config.toml
encoder_arch = "vit"
train_examples = 42238
encoder_fused_qkv = false
encoder_expert_mlp_ratio = 1
encoder_register_tokens = 8
decoder_activation = "elu"
max_steps = 5700
warmup_steps = 280
Rows from block 2 of the decoder of a small image denoising autoencoder, named by matrix and row number. Rows with one number belong to one channel. Each number is 50 + 15 x the weight over its row's rms, rounded and kept within 0 to 99. All counts start at 0.
After each channel's rows are labels from the 100 images, of 14976, where the channel reaches its highest value: "strongest on" is what is common among them. Only what is clearly more common there than usual is listed. The data: capsule endoscopy frames (Kvasir-Capsule). In brackets: how many of the 100, against the usual share in percent.
# convs0: first 3x3 conv (decoder.decb.0.0.convs.0.weight, 96x96x3x3, each kernel summed), inputs 0-95
# convs1: second 3x3 conv (decoder.decb.0.0.convs.1.weight, 96x96x3x3, transposed, each kernel summed), outputs 0-95

convs0.39:45 59 61 51 81 43 75 47 64 48 14 49 71 42 47 57 63 55 48 41 47 18 37 69 29 46 37 27 42 37 45 30 70 58 22 66 33 41 62 29 49 60 37 42 31 52 43 62 64 45 54 36 47 61 79 40 37 48 35 45 41 67 51 70 68 58 41 19 46 70 28 48 61 43 52 56 50 14 43 46 01 42 51 61 42 47 33 35 38 44 55 42 38 41 50 30
convs1.39:50 41 50 57 25 69 55 38 43 43 76 55 55 60 43 47 19 51 41 55 49 78 59 47 50 63 16 98 50 65 34 69 33 41 58 22 51 55 33 60 83 60 57 56 62 45 60 39 62 65 28 61 60 50 30 42 64 32 46 49 34 51 49 34 55 26 48 53 49 54 54 41 50 46 27 53 45 74 52 48 79 61 37 30 49 43 53 56 73 48 44 72 77 28 36 83
strongest on: finding: pylorus (30 vs 3.4)

convs0.1:57 42 73 34 48 45 56 65 48 48 34 76 42 52 41 33 26 99 51 57 51 34 48 49 37 68 58 60 67 61 35 57 57 20 19 34 63 26 38 37 54 79 47 48 33 37 53 40 62 55 44 28 53 52 56 45 71 00 52 56 68 45 43 44 37 61 45 59 38 85 33 54 46 38 41 67 48 41 57 38 58 44 41 38 49 56 61 60 35 43 63 46 55 60 54 67
convs1.1:48 53 18 56 52 59 37 54 72 42 59 50 39 28 41 78 60 00 47 56 70 65 51 54 58 18 30 34 28 46 59 39 63 81 46 59 54 82 43 63 44 38 70 61 44 72 43 65 47 52 53 69 55 50 37 37 54 99 46 40 22 60 60 36 52 63 54 49 58 32 76 51 64 47 43 31 50 74 42 50 33 46 69 51 47 33 50 52 49 52 47 44 37 51 56 54
strongest on: finding: pylorus (25 vs 3.4)

convs0.73:51 55 67 40 50 55 43 59 32 69 65 99 69 48 66 57 54 50 49 54 37 41 51 46 57 50 37 62 56 40 54 18 41 61 37 55 45 48 01 62 37 42 23 41 47 48 49 40 16 26 50 72 36 47 45 05 34 42 36 28 60 32 34 52 40 68 42 63 48 44 49 42 61 45 63 38 45 57 47 44 49 35 48 46 45 40 36 52 54 37 71 45 35 74 58 56
convs1.73:56 56 29 66 58 48 56 38 78 28 18 12 36 42 31 41 58 69 56 43 77 50 56 48 43 64 39 72 35 48 47 84 58 57 68 45 54 55 45 38 29 44 66 50 50 49 47 61 59 51 46 53 61 48 48 54 47 65 73 57 39 80 82 36 55 42 53 68 38 42 63 48 11 79 39 78 52 42 55 50 45 29 61 89 50 57 64 39 51 36 40 47 27 32 41 49
strongest on: finding: ileocecal valve (38 vs 8.8)

convs0.37:50 52 38 42 31 54 39 42 72 51 49 64 42 56 42 39 51 24 45 27 45 42 41 47 47 57 30 53 40 26 27 52 78 23 52 67 50 51 68 17 63 29 73 68 64 25 56 38 65 76 50 72 31 41 44 64 60 76 45 60 50 61 47 24 37 61 22 43 52 58 54 45 59 56 40 56 37 43 53 40 22 59 23 40 26 62 33 29 29 78 56 36 64 52 43 24
convs1.37:34 40 59 60 66 50 58 62 42 39 39 40 49 44 54 42 44 72 44 61 35 50 53 52 61 58 65 36 51 67 60 59 27 74 50 40 58 55 40 88 44 63 57 32 49 70 47 63 51 43 41 29 64 59 64 52 25 25 54 50 48 42 60 98 73 50 76 50 45 60 61 59 45 42 49 57 49 54 43 52 74 53 71 70 94 34 59 65 77 11 31 68 33 65 58 57
strongest on: finding: foreign body (29 vs 1.6)

convs0.74:38 47 38 63 40 46 63 58 14 34 41 45 42 56 40 53 54 28 76 60 69 31 54 54 58 50 40 52 56 52 44 62 14 31 43 58 63 58 58 40 40 28 47 74 46 57 38 35 83 31 73 25 47 55 55 78 65 31 43 96 46 33 69 50 56 52 53 32 39 33 57 36 53 11 33 18 54 41 62 28 53 63 44 46 42 48 46 51 39 47 26 42 49 61 41 48
convs1.74:47 57 67 47 62 41 38 37 77 64 46 24 59 47 71 55 44 49 27 49 35 49 39 54 43 65 41 67 53 51 52 32 72 76 45 35 42 38 40 65 59 62 46 27 53 56 73 64 20 68 27 75 64 53 43 36 23 52 55 17 54 87 57 61 48 44 43 61 54 58 53 61 35 90 62 84 42 58 52 70 29 49 66 79 58 32 62 45 59 45 54 69 50 34 59 57
strongest on: finding: pylorus (36 vs 3.4)

convs0.45:35 13 28 72 55 39 53 69 71 44 78 16 30 67 47 50 51 43 38 54 37 13 59 61 69 58 40 67 44 56 51 61 35 35 44 64 45 56 36 43 55 06 60 55 15 53 33 62 64 44 18 56 41 53 44 24 48 44 46 50 48 34 50 56 47 72 49 47 53 61 53 56 64 52 41 26 56 29 24 44 28 60 56 53 52 44 45 46 38 75 25 49 49 54 27 44
convs1.45:64 41 66 40 47 56 41 50 36 49 25 58 54 44 38 48 54 45 39 60 37 52 48 32 41 26 58 34 61 51 65 06 67 53 47 52 53 32 72 46 17 58 42 58 49 46 53 39 45 72 55 52 40 36 69 65 68 38 80 42 57 43 65 57 59 54 39 33 42 46 33 45 47 11 60 74 68 53 43 51 66 66 41 44 41 62 53 57 59 42 60 53 34 36 00 47
strongest on: finding: foreign body (29 vs 1.6)

convs0.25:58 63 58 52 57 56 37 60 58 78 30 79 62 36 49 66 69 65 58 62 62 74 36 49 38 61 52 58 59 44 49 16 43 76 40 37 46 64 67 56 65 41 34 40 17 60 63 39 54 66 47 13 30 26 68 42 53 69 28 70 60 32 63 59 50 42 41 47 42 26 20 39 46 57 37 54 45 53 19 52 50 28 54 55 37 35 38 50 61 10 60 49 54 48 70 51
convs1.25:42 36 49 43 34 44 51 24 77 43 44 27 46 54 59 40 12 38 58 35 42 67 43 60 58 32 44 64 47 56 55 46 56 41 60 51 59 24 28 56 63 64 39 62 78 54 71 52 49 39 50 66 56 52 51 43 44 60 99 68 38 27 55 49 45 37 46 55 59 86 54 68 91 23 49 51 27 43 86 53 48 41 50 55 72 71 31 42 53 40 40 47 60 59 61 48
strongest on: finding: ileocecal valve (32 vs 8.8)

convs0.49:30 74 30 48 69 66 40 38 44 59 49 45 61 58 58 47 50 58 54 27 32 49 69 52 49 42 36 41 36 58 55 57 60 75 43 66 44 62 59 45 65 44 29 35 61 62 46 41 76 64 50 29 40 64 50 16 35 48 30 74 30 30 69 61 54 50 35 45 67 38 19 50 37 30 49 43 48 38 50 52 15 22 69 78 45 42 47 39 41 51 28 70 41 36 53 04
convs1.49:47 10 70 56 33 20 60 39 43 22 66 46 34 54 43 74 35 50 51 63 45 64 34 64 37 49 71 67 42 53 32 30 56 38 40 33 54 23 39 50 40 38 56 45 61 31 50 71 30 41 42 42 62 37 55 83 58 50 48 42 62 56 36 54 46 34 59 52 33 60 67 38 60 55 47 52 29 38 53 48 58 66 31 40 51 45 47 60 49 41 55 39 69 68 41 99
strongest on: finding: pylorus (28 vs 3.4)

convs0.46:33 49 31 56 50 32 49 55 69 39 44 99 44 41 73 37 45 41 49 44 32 49 27 66 26 51 47 25 38 51 45 32 46 38 60 57 39 68 07 54 40 51 53 37 56 55 51 53 56 44 55 19 56 56 37 72 53 23 52 15 42 62 56 55 78 54 53 43 84 55 24 56 34 58 36 48 52 48 51 64 54 40 50 46 57 36 58 37 40 64 61 52 81 44 31 46
convs1.46:55 46 64 39 42 67 47 39 74 34 44 00 43 46 26 62 55 59 46 52 73 61 62 42 69 65 40 63 74 49 52 37 76 66 50 51 73 42 24 47 36 43 43 62 55 46 41 55 46 40 47 69 45 38 45 44 52 71 99 71 52 45 79 49 15 48 43 57 24 40 78 37 46 65 60 41 45 58 46 50 47 54 57 73 52 63 37 46 49 33 55 49 44 50 59 47
strongest on: finding: ileocecal valve (68 vs 8.8)

convs0.16:45 59 45 44 38 28 33 41 46 39 43 77 36 67 73 43 52 23 48 23 66 32 41 62 58 55 47 56 39 33 43 84 44 40 52 64 43 50 68 41 62 49 67 33 79 37 61 54 64 66 60 61 31 49 48 48 54 57 24 55 49 84 47 37 45 46 36 21 58 23 48 40 66 25 47 17 41 46 78 30 34 67 34 45 37 45 50 25 34 17 58 47 48 60 37 45
convs1.16:49 53 32 55 47 62 58 46 24 81 49 31 54 26 49 34 54 58 57 47 54 59 59 54 54 03 48 80 41 41 55 21 60 46 24 58 78 29 68 49 51 51 54 53 35 55 47 35 54 60 19 30 75 52 69 28 44 50 63 43 69 35 66 42 43 36 49 70 49 48 50 49 55 22 54 79 51 62 39 56 89 31 68 64 51 73 47 69 55 50 29 61 36 45 57 47
strongest on: finding: ileocecal valve (31 vs 8.8)

convs0.72:59 50 48 42 56 39 49 50 16 43 36 45 33 47 46 56 19 47 56 56 42 52 61 56 24 28 54 06 51 56 50 88 60 54 41 45 35 78 34 50 45 47 37 61 50 49 41 52 65 45 56 03 61 64 37 88 86 32 40 59 47 46 57 65 55 51 60 31 52 62 42 55 32 45 15 31 55 74 33 37 57 60 48 51 51 46 64 50 53 42 32 62 75 47 44 54
convs1.72:44 39 45 70 56 45 53 45 60 50 54 00 49 40 25 39 62 51 39 54 75 45 59 28 66 29 50 73 53 49 54 15 70 49 55 43 58 40 24 45 40 46 46 38 47 56 43 52 47 41 42 70 47 48 59 30 36 69 73 48 54 74 81 51 41 49 49 64 40 51 65 54 52 62 67 94 49 53 47 46 46 60 50 77 50 32 44 46 41 65 53 54 41 43 32 44
strongest on: finding: ileocecal valve (36 vs 8.8)

convs0.63:40 70 55 29 49 61 46 54 54 87 39 71 53 50 61 37 72 36 73 35 78 41 48 44 62 56 60 75 46 36 46 22 42 58 37 32 53 36 57 55 60 68 35 35 58 45 61 36 22 47 64 17 51 56 42 37 35 83 42 52 51 67 71 48 52 36 42 81 49 66 49 59 73 57 59 51 38 51 48 54 51 21 57 54 48 53 45 46 57 00 51 51 63 65 59 43
convs1.63:58 44 44 64 48 34 49 52 46 24 49 27 49 50 37 50 52 56 34 58 00 57 59 46 25 50 42 45 52 59 56 65 71 47 58 62 45 56 60 48 23 48 39 36 43 54 39 45 70 74 37 78 31 34 66 53 68 28 98 36 56 51 48 43 60 64 49 26 49 34 49 42 15 50 42 46 69 47 39 44 30 71 51 31 51 73 60 50 44 76 59 55 15 34 53 55
strongest on: finding: pylorus (38 vs 3.4)