{"residual_init": "zero_last", "muon_scale": "match_rms_adamw", "max_grad_norm": 3.0}
Rows from block 2 of the decoder of a small image denoising autoencoder, named by matrix and row number. Rows with one number belong to one channel. Each number is 128 + 24 x the weight over its row's rms, rounded and kept within 0 to 255. All counts start at 0.
After each channel's rows are labels from the 100 images, of 14976, where the channel reaches its highest value: "colour at peak" is the nearest of a few named colours to the mean colour under the peak. Only what is clearly more common there than usual is listed. The data: capsule endoscopy frames (Kvasir-Capsule).
# convs0: first 3x3 conv (decoder.decb.0.0.convs.0.weight, 96x96x3x3, each kernel summed), inputs 0-95
# convs1: second 3x3 conv (decoder.decb.0.0.convs.1.weight, 96x96x3x3, transposed, each kernel summed), outputs 0-95

convs0.10 [121 128 118 106 130 152 121 141 153  87 137 172 152  78 134 132 165  87 132 102 116 140 103 134 114 186 129 145 129 118 148 102 140 126 133 113 124 155 164 151 114 137 103 158 130 129 121  71 135  77 159  86 112 127 119 136 117 127  96  71 137 116 139 113 141 128 113 127 150 127 159 101 132 179 142 190 141 126 126 143  92  89 129 111 114 118 134 118 135  90 137 112 171  97 138 127]
convs1.10 [121 151 125 124 133 142 119 114  76 146 136 125 125 148 149 111 116 149 130 130 144 166 140 104 145  36 145 143 120 134 134 141 118 110  97 112 137 111 128  93 141 123 170  71 148 147 129 156 125 169 115 154 143 130 147 136  95 125 155 174  99 134 116 133 115 128 148 159 109 187 115 152 144  51 129  95 125 131 159 147 153 113 103 121 143 157 134 145 122 143 119 130  99 142 138 131]
colour at peak: black

convs0.83 [108 119 163 165 131 143 130 117 115  71 121 125 114 120  86 144 130 110 129 123 183 135 150 144 158 136 116 134 105 126 119 131 128 161 101  92 165 146 142 131 115 124 120 115 128 135 155 132 151  81 133 128 124 169 141 140 177 122 101 140 136  63 132 100 165 133 122 128 194 134 108 124 183 118 111 132 116 137  57  87 119 140 108 139 155 121  98 110 121 130 118 145 139 146 107 116]
convs1.83 [131 143 118  63 131 111 116 136 149 139 178 148 130 139 164 115 146 139 138 155 123 105 108 155  97 131 126 120 153 136 137 121 148  98 136 213  98 122 142 134 169 121 136 148 124 147  98 138 106 182 147 120 123  97 130 118 139 142 149 117 137 177 132 161  91  95 128 142 126 134 155 119  66 115 142 134 138 134 194 149 126 123 125 162 149 132 150 125 141  98 129 151 130  99 148 131]
colour at peak: orange

convs0.9 [132 108 138 125 127  93  93 128  96  77 127 115  99 152 103 135  92 133 133 156  86 147 128 130 138  98 117  83 120 129 144 192  83  94 117 115 114 138 152 115 140 124 148 178 120 147 111 101 182 127 105 106 130 127 135 146 123 129  99 107  84 132 112 161 101 125 123 127 121 116 128 103 134  69  94 165 127 122  93 102 135 113 119 141 121  91 125 152 117 135  82 114 142 103 162 136]
convs1.9 [104 145 125 134 159 138 165 100 131 128  99 114 124 136 151 118 116 131 103 118 103 131 121 148  88 172 124 134 166 136 125  91 183 167 165 113 129 116 113 139  99 133 161 107 122  99 175 169 100 140  92 131 143 125 138 141 132  81 119  76 156  93 148  95 115 131 116 101 131 136 122 170 115 156 102  79 165 124 155 132  94 133 154 125 141 167 136 122 131 116 169 120 134  99 149 134]
colour at peak: black

convs0.11 [168 151 188 121  97 155  77 111 133 146  98 136  95  59 120  96 147  84 129 124 140  84 112 114 127 131 117  92 134 108 119 120 136  68 142 127 101  93 112 172 107 123 105 152 125 102 148 123 141 136  93 139 121 122 163 122 132 118 158 135 173  99 126 116 122 130 143 120 133  95 111 154 124 124  89 118 106 123 139 111 118 120 115 141 143 101 173 118 158 136 126 140  98 165 121 139]
convs1.11 [136 117  64 157 120  88 129 122 133 124 146 125 172 129 143 168 110 185 105 134 113 164 173 120 108 101 167 165 122 165 104 158 147 182 113 130 138 128 127 131 132 172 137 118 111  88 102 135 122 130 109  86 153 108 100 125 145 109  76 127 109 134 133 104 134 127 115 140 118 146 126 118 137 130 116 129 127 140 122 136 160 102 140  84 116 143 104 132  58  92 140 135 134 141 113 146]
colour at peak: pink

convs0.55 [109 152  48 115 138 113 115 134 107 162 137 152 170 151 106 109 129 108 140 146 106 129 127 126 117  97  77 158 127 128 121  99 142 124 166 101 158 133 156 159 112 169  87 110 112 125 128 118 106 201 155 108 131 113 145 135 141 124 100 154 117 139 139 142 132 168 133 129 136 130 111 106 107 121  92 195 129 144 109 126 118 125 157 160 149  82 131 124 144 111 147 128 114 109 105 116]
convs1.55 [116 128 149 122 157 138 149 139 161 110 118 143 118 115 118 150 150 143 146 125 162 123 103 149 130 117 138 111 121 130 132 155 117 153  82 159 100 155  91 114 118 110 148 160  89 134 133 139 108  91 125 121 125 140 102 159 138 172 100  53 103 126 130 113 129 122 128 120 140 125 154 125 126 116 113  92 137 122 151 117  17 104 149 124 114 147 125 128 149  77 129 114 146 138 168 129]
colour at peak: grey

convs0.29 [119 105 142 147 153 152 133  39 141 129 106 125 125 112 115  89 103 121 137 142 136 134 150 149  73  79 134 152 146 150  80  96  85 127 136 144 125 129  80 123 140 130 121 105 116 109 127 128 127  97 114 118 119 133  94 142  87 130 134 128 132 167 157 104 143 135 124 108 119 137 136 161 126 191 115 121  98 108 141 127 144 143 120 108 171 120 158 170 123 119 108 117  73 122 115 120]
convs1.29 [125 180 133  69 128  89 137 154 131 149 135 127 140 126 160 140 108 116 130 135 126 103 138 148 114 107 147 119 165 119 123 123 164 115 130 138 133 163 130 132 128 137 101 158 117 139 123  91 147 126 136 119 166 167 128 100 168 132 136 148 157  88 132 159 102  96 103 128 168 171  80  96  97  50 124 123 116 115 108 132  96  98 112 169 108 102 108 148 121 138 145 140 162 124 103 129]
colour at peak: pink; grey

convs0.52 [100 184  99 148 150 137 147 143 128 103 180 134 144 181 153 113 141 152 137 141 121 144 140 119 118  80 112 106 113 141 135 135  87 101  53  91 130 157 179 104  91 119 132  88 108 120 126 148 113 151 114  91 131 158 161 133 147 127 151 100 107 164 111 132 139 129 107 139 115 121 145 106 105 101 110 132 159 124 112 133 113 109 114 110  97 138 107 122 143 110 174  97 129 134 145 112]
convs1.52 [159 123 140  64 117 124 127 119 132 131  67 127 136 125 169 152 125 131 112 127 111 108 140 123 104 149 173 145 129 119  98 105 158 166 179 176 156 107 114 154 138 164 116 151 174 122 121 111 160 152 102 138 123 104 105 125 108 120  88 130 120 112 148 119 113  94 107 158 138 128 121 143 162 160 124  98 104 130 102 108 115 125 162 128 173 128 149 129 114 146  74 127  86 129 144 107]
colour at peak: black

convs0.27 [121 130 103 129 126 156 123 107 144 128 121 161  99 126 135 135 139  90  93 106 110 103 123 129 141 148 128 133 137 104 148 151 153 150 138 118 164 152 139 153 103  95 142  74 158 107 146 116 107 133 100 123 153 151 146 133 136  93  47  81 120 141 111 139 137 143 103  97  99 127 129  78 112 124 116 143 124  99 134  99 102 150 181 140 133 105 112 100 157  54 116 131 146 141 147 124]
convs1.27 [123  99 138 107 118 125 122 164 119 124 175 117 123 136 158 106 143 155 165 127 132 189 138 130 144 122 120 139 148 117 124 143  89 101 111 155  92 121 118 102 170 106 107 133  86 146 110 115 133 116 157 105 113  93 104 121 117 166 163 208 127  93 133  84 116 102 120 164 145 115  88 111 118 107 181 112 109 144 128 154 131 132 100 115 116 126 132 112 108 171 103 137 130 128 105 121]
colour at peak: grey

convs0.51 [115 110 154 163 128 116 142 122 100 150 137 113 110  99  66 112 132 147 149 154 125 109 135 132  95 121 133  96 115 127 120  83 138 164 102 136  99 109  77 123 123 156 120  90  95 121 137 161 127 115 141 125  77 114 116 120 150 155 183 104 130  73 114 100 143  97 127 146 120 156 116 110  63 143 106 157 129 140 164 142 158 107 129 145  92 112 128 122 144 142 175 139 137 145 125 132]
convs1.51 [145 154 128  86 142 118 128 149 154 119 117 145 101 158 152 176 111 104 102 121 133 158 108 144 151 134 101 148 159 146 122 154 136  93 165 129 148 146 136 135 127 112 130 162 151 150 119 125 110 112  87 129 168 158  84 173 102 138 134 134 144 152 137 189 154 122 144 171 167 109 172  89 153 143 147 112 116 137  87 126 119 131 145 137 152 125 161 138 126 128  91 102 100  95 164 139]
colour at peak: grey; pink

convs0.28 [163 109 141 136 154 116 145  45  97 131 109 124 129  99 136 147  81 107 146 165 127 141 147 125  68  82 118 113 133 153  64  95 120 127 133 138 122  94  79 148 125 143 123 138 121 103 103 131 137 124  89 113 122 173 121 133 156 103 123 140 133 104 126 117 105 156 170 119 103 151 115 125 116 149 106  94 180 116 120 123 136  96 112 127 135 112 151 157 126 111 138 129 106 127 111 136]
convs1.28 [125 157 115 112 103 149 114 196 147 132 128 141 136 151  99  55 152 143 108 112 114 137 126 142 177 175  92 101 118 163 152 138 109 133 149 170 109 169 159 141 148 137 112  89 149 132 144 123 162 132 110  97 175  59 121 123 110 126 139 116 118 139 136 135 141  86 140 106 121  79 131 134 120 162 114 123  87 122 131 103 133 132 121 119 160 146 126 126 132 131 111 137 127 131 142 140]
colour at peak: grey

convs0.89 [ 99 131 111 164 149 124 112  90  86 130 122 115 106 115  90 128 119 109 156 120 102 124 133 122 114 146 115 123 115 144 101 106 100 154 105 142 110  84 143 142 139 121 126 131 144 162 119 137 118 116  96 140 130 164 106 149  75 102 175  88  92 121 139 152 169 133 138 159 129 129 130  64 130 161 124  66 126  81 164 145 103  89 134 144 133 132 139 161 117  83 152 131 127 110 142 139]
convs1.89 [118 155 162 105 119 112 142 149 153 127 173 131  98 119 137 112 118 106 113 113 147 134 102 165 156 101 126 164 123 129 156 146 173 134 130 134 157 145 145 127 106 120 120 133 144  94 130 129 122 172 139 112 129 101 148 107 140 144  77 172 137 114 101 149 122  94 150 109 141 100 124 165 137 111 139 169 136 151  83 149 148 134 130 136  81 116 110 111 113 181  98 136  44 109 137 114]
colour at peak: grey

convs0.42 [126 151 135 127 121 131 130 127 165 109 108 156 144  98 115 144 151 115 136 119 154 118  92 148 112 195 117 139 118 116 131 168  94 152 125 131 120 132 130 122 128 148  82 190 101 115 121 121 137 125 140 111 121 111 143 137 132 131 124 108 119  97  84 108 118 128 120 142 118  71 161  94 105 144 139 228 157 112 143 129 152 140 130 135  88 152 132 111 143  93 117  99 115 117 169 132]
convs1.42 [116 137  99 120 132 155  90 149  71 142 144 112 111 148 132 113 114 131 105 137 116 148 135 113 140  90 141 132 128 128 119 103 129 103 120 144 132 126 138 140 151 108 140 117 184 174  95 101 135 169 119 135 141 136 124 143 120 125 142 144  94 146 165 159 127 117 130 185 135 220 102 147 152 112 145  60 107 122  95 129 100 123 130 117 157 140 133 153 106 115  88 144 133 150 105 125]
colour at peak: pink; grey

convs0.62 [152 137  82 144 123 112 111 133 127 115 141 136  92 123 135 140 141  87 118 128 162 101  92 136  96 131  99 162 138 118 127 145 116 147  40 143  99 151 143 118 143  75 127 130  84 137 133 117 127 165 127  79 130 102 124 109 100  91 146  95  93  97 121 142 114 134 124 138 119 155 142 132 124 122 147 120 123 109  96 149  84 148 127 139 138 116 133 137 126 163 105 116  87  61 141 116]
convs1.62 [ 66  76 154 101 130 130 124  98 116 106 125 144 169  94 160 103 155 200 144 113 107 155 112 137 103 106 124 115 130 143 137 127 163  87 183 119 127 102 118 136 161 166 162 119 133 132 152 125 140 108 110 109 135  98 132 136 136 132 100 124 152  72 143 113 113  99 118 129 139 135 162 151  97 130  97 105 130 118 149 121 165 102 120 127 116 121 123 126 126  77 100 120 106 147 142 130]
colour at peak: orange

convs0.86 [103 134 114 109  98  91 134 122 112 148 131  83 131 145 130 114 141 117 104 133 101  61 105 125 133 183 116 148 101 100 124 155  74 126 129 120 123 128 122 130 151 109 109 109 135 129 119 168  77 135 113 121  87 117 102 144  94  84 127 135 132 129 160 149 166  95 113 140 160 116 101  91 127 115 139 180 133 146 113 139  98 111 151 118 144 123 122 107 115 123 180 148 117 151 181 117]
convs1.86 [113 125 156 107 150 173 134 102 131 118 130 157 137 136  92 129 136 138 118 129 128 162 158 138 115  76 120 121 146 130 110  81 169 125 118 147 148  81 140 140 117 139 120 113 119 123  99 126 118 135 119 121 133 152 174 123 135 180 150 181 153 136 127 119  75 130 114 136  84 121 149 111 159  79 137 101 118 111 137 131 157 125 137 182  95 123 118 137 139 140 130 139  83  98  59 136]
colour at peak: orange

convs0.20 [140 149 123 132 135 123 136  92  96 137 116 108 127 186 144 135  99 138 110 136 100 129 130 144 141 136 129 138 107 128  98 159 151  92 106  65 172 119 102 130  82 112 137  98 139  97 160 125 103 160  93 135 133 112 141 105 132  76 143 168 152 122 142 129 105  99 135 156  79 145 116 174 138  75 117 178  98 110 107 105 134 140 125 128 126 148 116 136 123  89 159 127 139 127 123 100]
convs1.20 [104 119 176 137 160 151 128 136 141 102 136 148 129  85  93 165 162 133 131 133 157 107 122 125 119 144 131 110 147 114 167 153 106 189 121 163 111 134 104 150 146 139 131 170 106 143 108 114 153  92 136 141 122 109 117 146 135 152  72 131 140  86 135 132  84 150  88 133 167 108 147  85  86 135 144  75 134 126 150 131  92 105 141 162 107 119 109 156 139 108 125 124 148 119 145 130]
colour at peak: grey

convs0.40 [100 140 151 135 143 139 154  93 147 125 117  93 131 115 136 138 157 118 126 119 154  91 118 137  78 142  83  82 141 118 115 111  92 129  75 140 120 152 120 161 126 164  97 154  96 111  99 131 116 134 113 100 161 130 123 130 131 177 105 152 141 121 150  74 149 130 127 177 102 137 104 148  93 136  94 179 145 116 120 121 150 105 121 155 111 103 116 100 129 122 117 169  83 127 130 145]
convs1.40 [125  92 100 122 127 166 146 147 101 105 132 107 123 135  67 111  88 130 129 115 131 163 154  93 145 126 177 153 111 134 140 101 133 116 116 132 165 136 154  85 142 141 139 108 149 142 170 128 147 133 101 100  87 119  98 155 144  92 126 100  91 140 111 136 102 106 119 111 101 150 163 119 162 135 121 129 125 127 191 113 113 133 145 103 153 166 130 164 119 135 161  95 164 156 121 121]
colour at peak: black

convs0.15 [124 132 199 126 109  88 130 110 133  68 139 121 154 143 147 155 121 153 117 113 119 157 121 135 136 141 140  90 119 130 113 141  89 122 155 130 114 125 129 101 149 174  87 147 141 109  95 126 129 102 141 114 116 127 165  96  78 157 122 183 142 118 139  91  99 122 139 168 144  99 121 170 123 102 142  92 116 121 103 127 156 141 112 115 103 101 120 100 118  76 109 114 158 140 142 124]
convs1.15 [139 113  96 139 143 157  92 156 114 160 135 151 126 113 121 115 166 130 138 126 116 113 155 109 128 100 107 136 101 116 157 102 163  90  90 153 139 134 101 144  81 105 180  87 136 159 141  83 108 178 100 154 122 113 129 136 165 145 149  53 116 159 161 166 152 131 118 159 139 158 124 117 124 150 141 137 158 122 125 139 109 111 128 146 138 127 140 141 131 155 140 134  98 161 100 132]
colour at peak: orange

convs0.64 [ 90  83 105  97 148 121 128 110  92 173 117 142  88  92  95 122 131 115 133 128  85 125 120 117 145 153 137 172 135 136 116 165 156 129 150 116 118 129  91 120 152  67 121 165 109 133 141 132  94 168 133 142 169 115  98 121 116 141 143 157 130  71 148  67 102 135 138 131 123 118  96 136 147 135 114 106 106 182 131 131 146 138 146 159 109 118 152 128 142 124 101 118 126 105 131 149]
convs1.64 [181 172 144 135 127 156 149 122 114  88 108 131 169 138 154 147 108 197 128 146 137 117 151 130 123 105 147 109 161 122 119 116 103 162  99 119 136 111 119 131  88 179 122 110 153  98  96 139 176 102 114  90 125 140 152 133 123 101  83  97 100 157 117 172 139 137 107  89 121 113 123 110 143 127 127 135 145  73 128 129  89 105  82 121 124 115 120 123 117 126 142 129 108 124 120 108]
colour at peak: black

convs0.19 [127 147  68 121 135 137 100 132 106 112 107 127 137 131  98 131 117 134 122 140 157 139  79 144 141 118 117 171 126 134 151 150 151 136 118 137 122 134 136 125 120 145 141 114 135 140 114 123 117 156 153 114 153 123 123 147  95 120 151 106 154  46 126 140 105 122 125 128 160 158 119 135 126 131 115 119 129  18 111 132 147 150 148 124 147 105 139 132 136 139 111  63 120  67 119 146]
convs1.19 [147 100 177 136 132 107 149 146 145 162 134 137 111 113 155 139 113 111 136 139 102 117 154 124 118 135 181  84 139 131 131 128 126 147 113 162 118 113 112 111 132 133 157 159 110 112 179 134 111 122  70 133 130 143 124 108 143 155 119 126  90 182 140 113 157 123 124 138 104 113 115 146 115 121 159 147 130 204 150 155 114  91 124 135 121 155 131 152 131 130 149 208 151 164 137 123]
colour at peak: black

convs0.36 [143 128 110 124 134 120 137  90 112 114 101  82 113 131 151 123 114 154 135 109 104 120 124 112 125 113 162 111 146 119 115 112  82 147 122 159  89 120 138 157  97 127  54 132 111 135 113 127 132  82 101 100 123 121 130  88  85 107 144  84  99 132 122 119 116 109 130 152  98 151 104 160  79 114 143 142 107 142 121 130 177 137 128 146  99 112 128 116 144 180  83 150 143 178 114 138]
convs1.36 [108  91 146 119 122 169 138 150  99 132 145 163 130 119 106 140 111 132 152 130 176 149 133 133 139 149 114  93  98 113 173 144 149 155 121 120 152 136 101 151 129 125 182 134 113 142 141 137 109 118 152 115 137 149 159 104 189 146  71  92 148 103 122 174 144  99 121 110 174  98 165  82 156 130 152 104 131 143 146 119 120 102 138  94 161 136 107 141 137  98 118 130  99 116 114 110]
colour at peak: orange

convs0.67 [ 91 161  95 108 133 127 117 105  78 138  94 150 128 116 149  96 151  97 161 127 158 143  96 144 135  98  96 112 124 128 113 109 108 142  97 121 130 130  78 132 114  94 121  97 100 136 169 135  88 136 122  96 120 128  79 117 151  80 101  81 100 112 187 172 108 103 109 131 111 144  96 155 132 109  98  95 123 141 139 126 107 128 138 135 133 155 109 100 133 105 137 115 117 115 144 120]
convs1.67 [138  88 147 158 126 147  93 155 167 112 169  95 118 150 130 153 109 123  77 141 100  92 101 128 145 185 122 134 103 123 206 131 106 146 158 102 146 130 176 141 145 139 132 135 168 143 130 140 129 132 131 132 155 114 170 123  96 108 133 134 116 161  97 142 164 116 154 124 121 142 120 138 102 140 146 156 163 141 122 154 173 135 144 152 150 127 129 167 144 108 108 146 107 124 116 138]
colour at peak: black

convs0.31 [128 136 145 131 128 131 128 106 197 128 124  82 142 110 128 136 151 133 103 132 141 126 129 133 121 164 124 125 126 111 126  90 139 130 113 127 146 116  85 129 120 114 132  44 116 137 144 144  86 121 133 156 135 127 112  99  99  40  80 179 117 105 153 127 118 121 126 134 131 174 137 130 130 124 121  78 106 134 147 138 147 118 119 130 139  96 110 132 128 173 181 136 123 138 135 133]
convs1.31 [132 104 103 123 130 129 141 135  61 135 150 145 117 144 138 108 135 137 149 113 112 173 118 127 124  80 145 135 132 123 126 158 112 145 137 141 115 133 150 148 128 126 144  80 122 112 142  98 157 110 126  70 121 120 160 125 120 164 164  76 164 124 122 129 152 131 129 121 115 174  94 135 116  48 139  62 126 132  82 119 105 127 149 123 111 112 144 115 130 121  85 134 142 144 156 127]
colour at peak: grey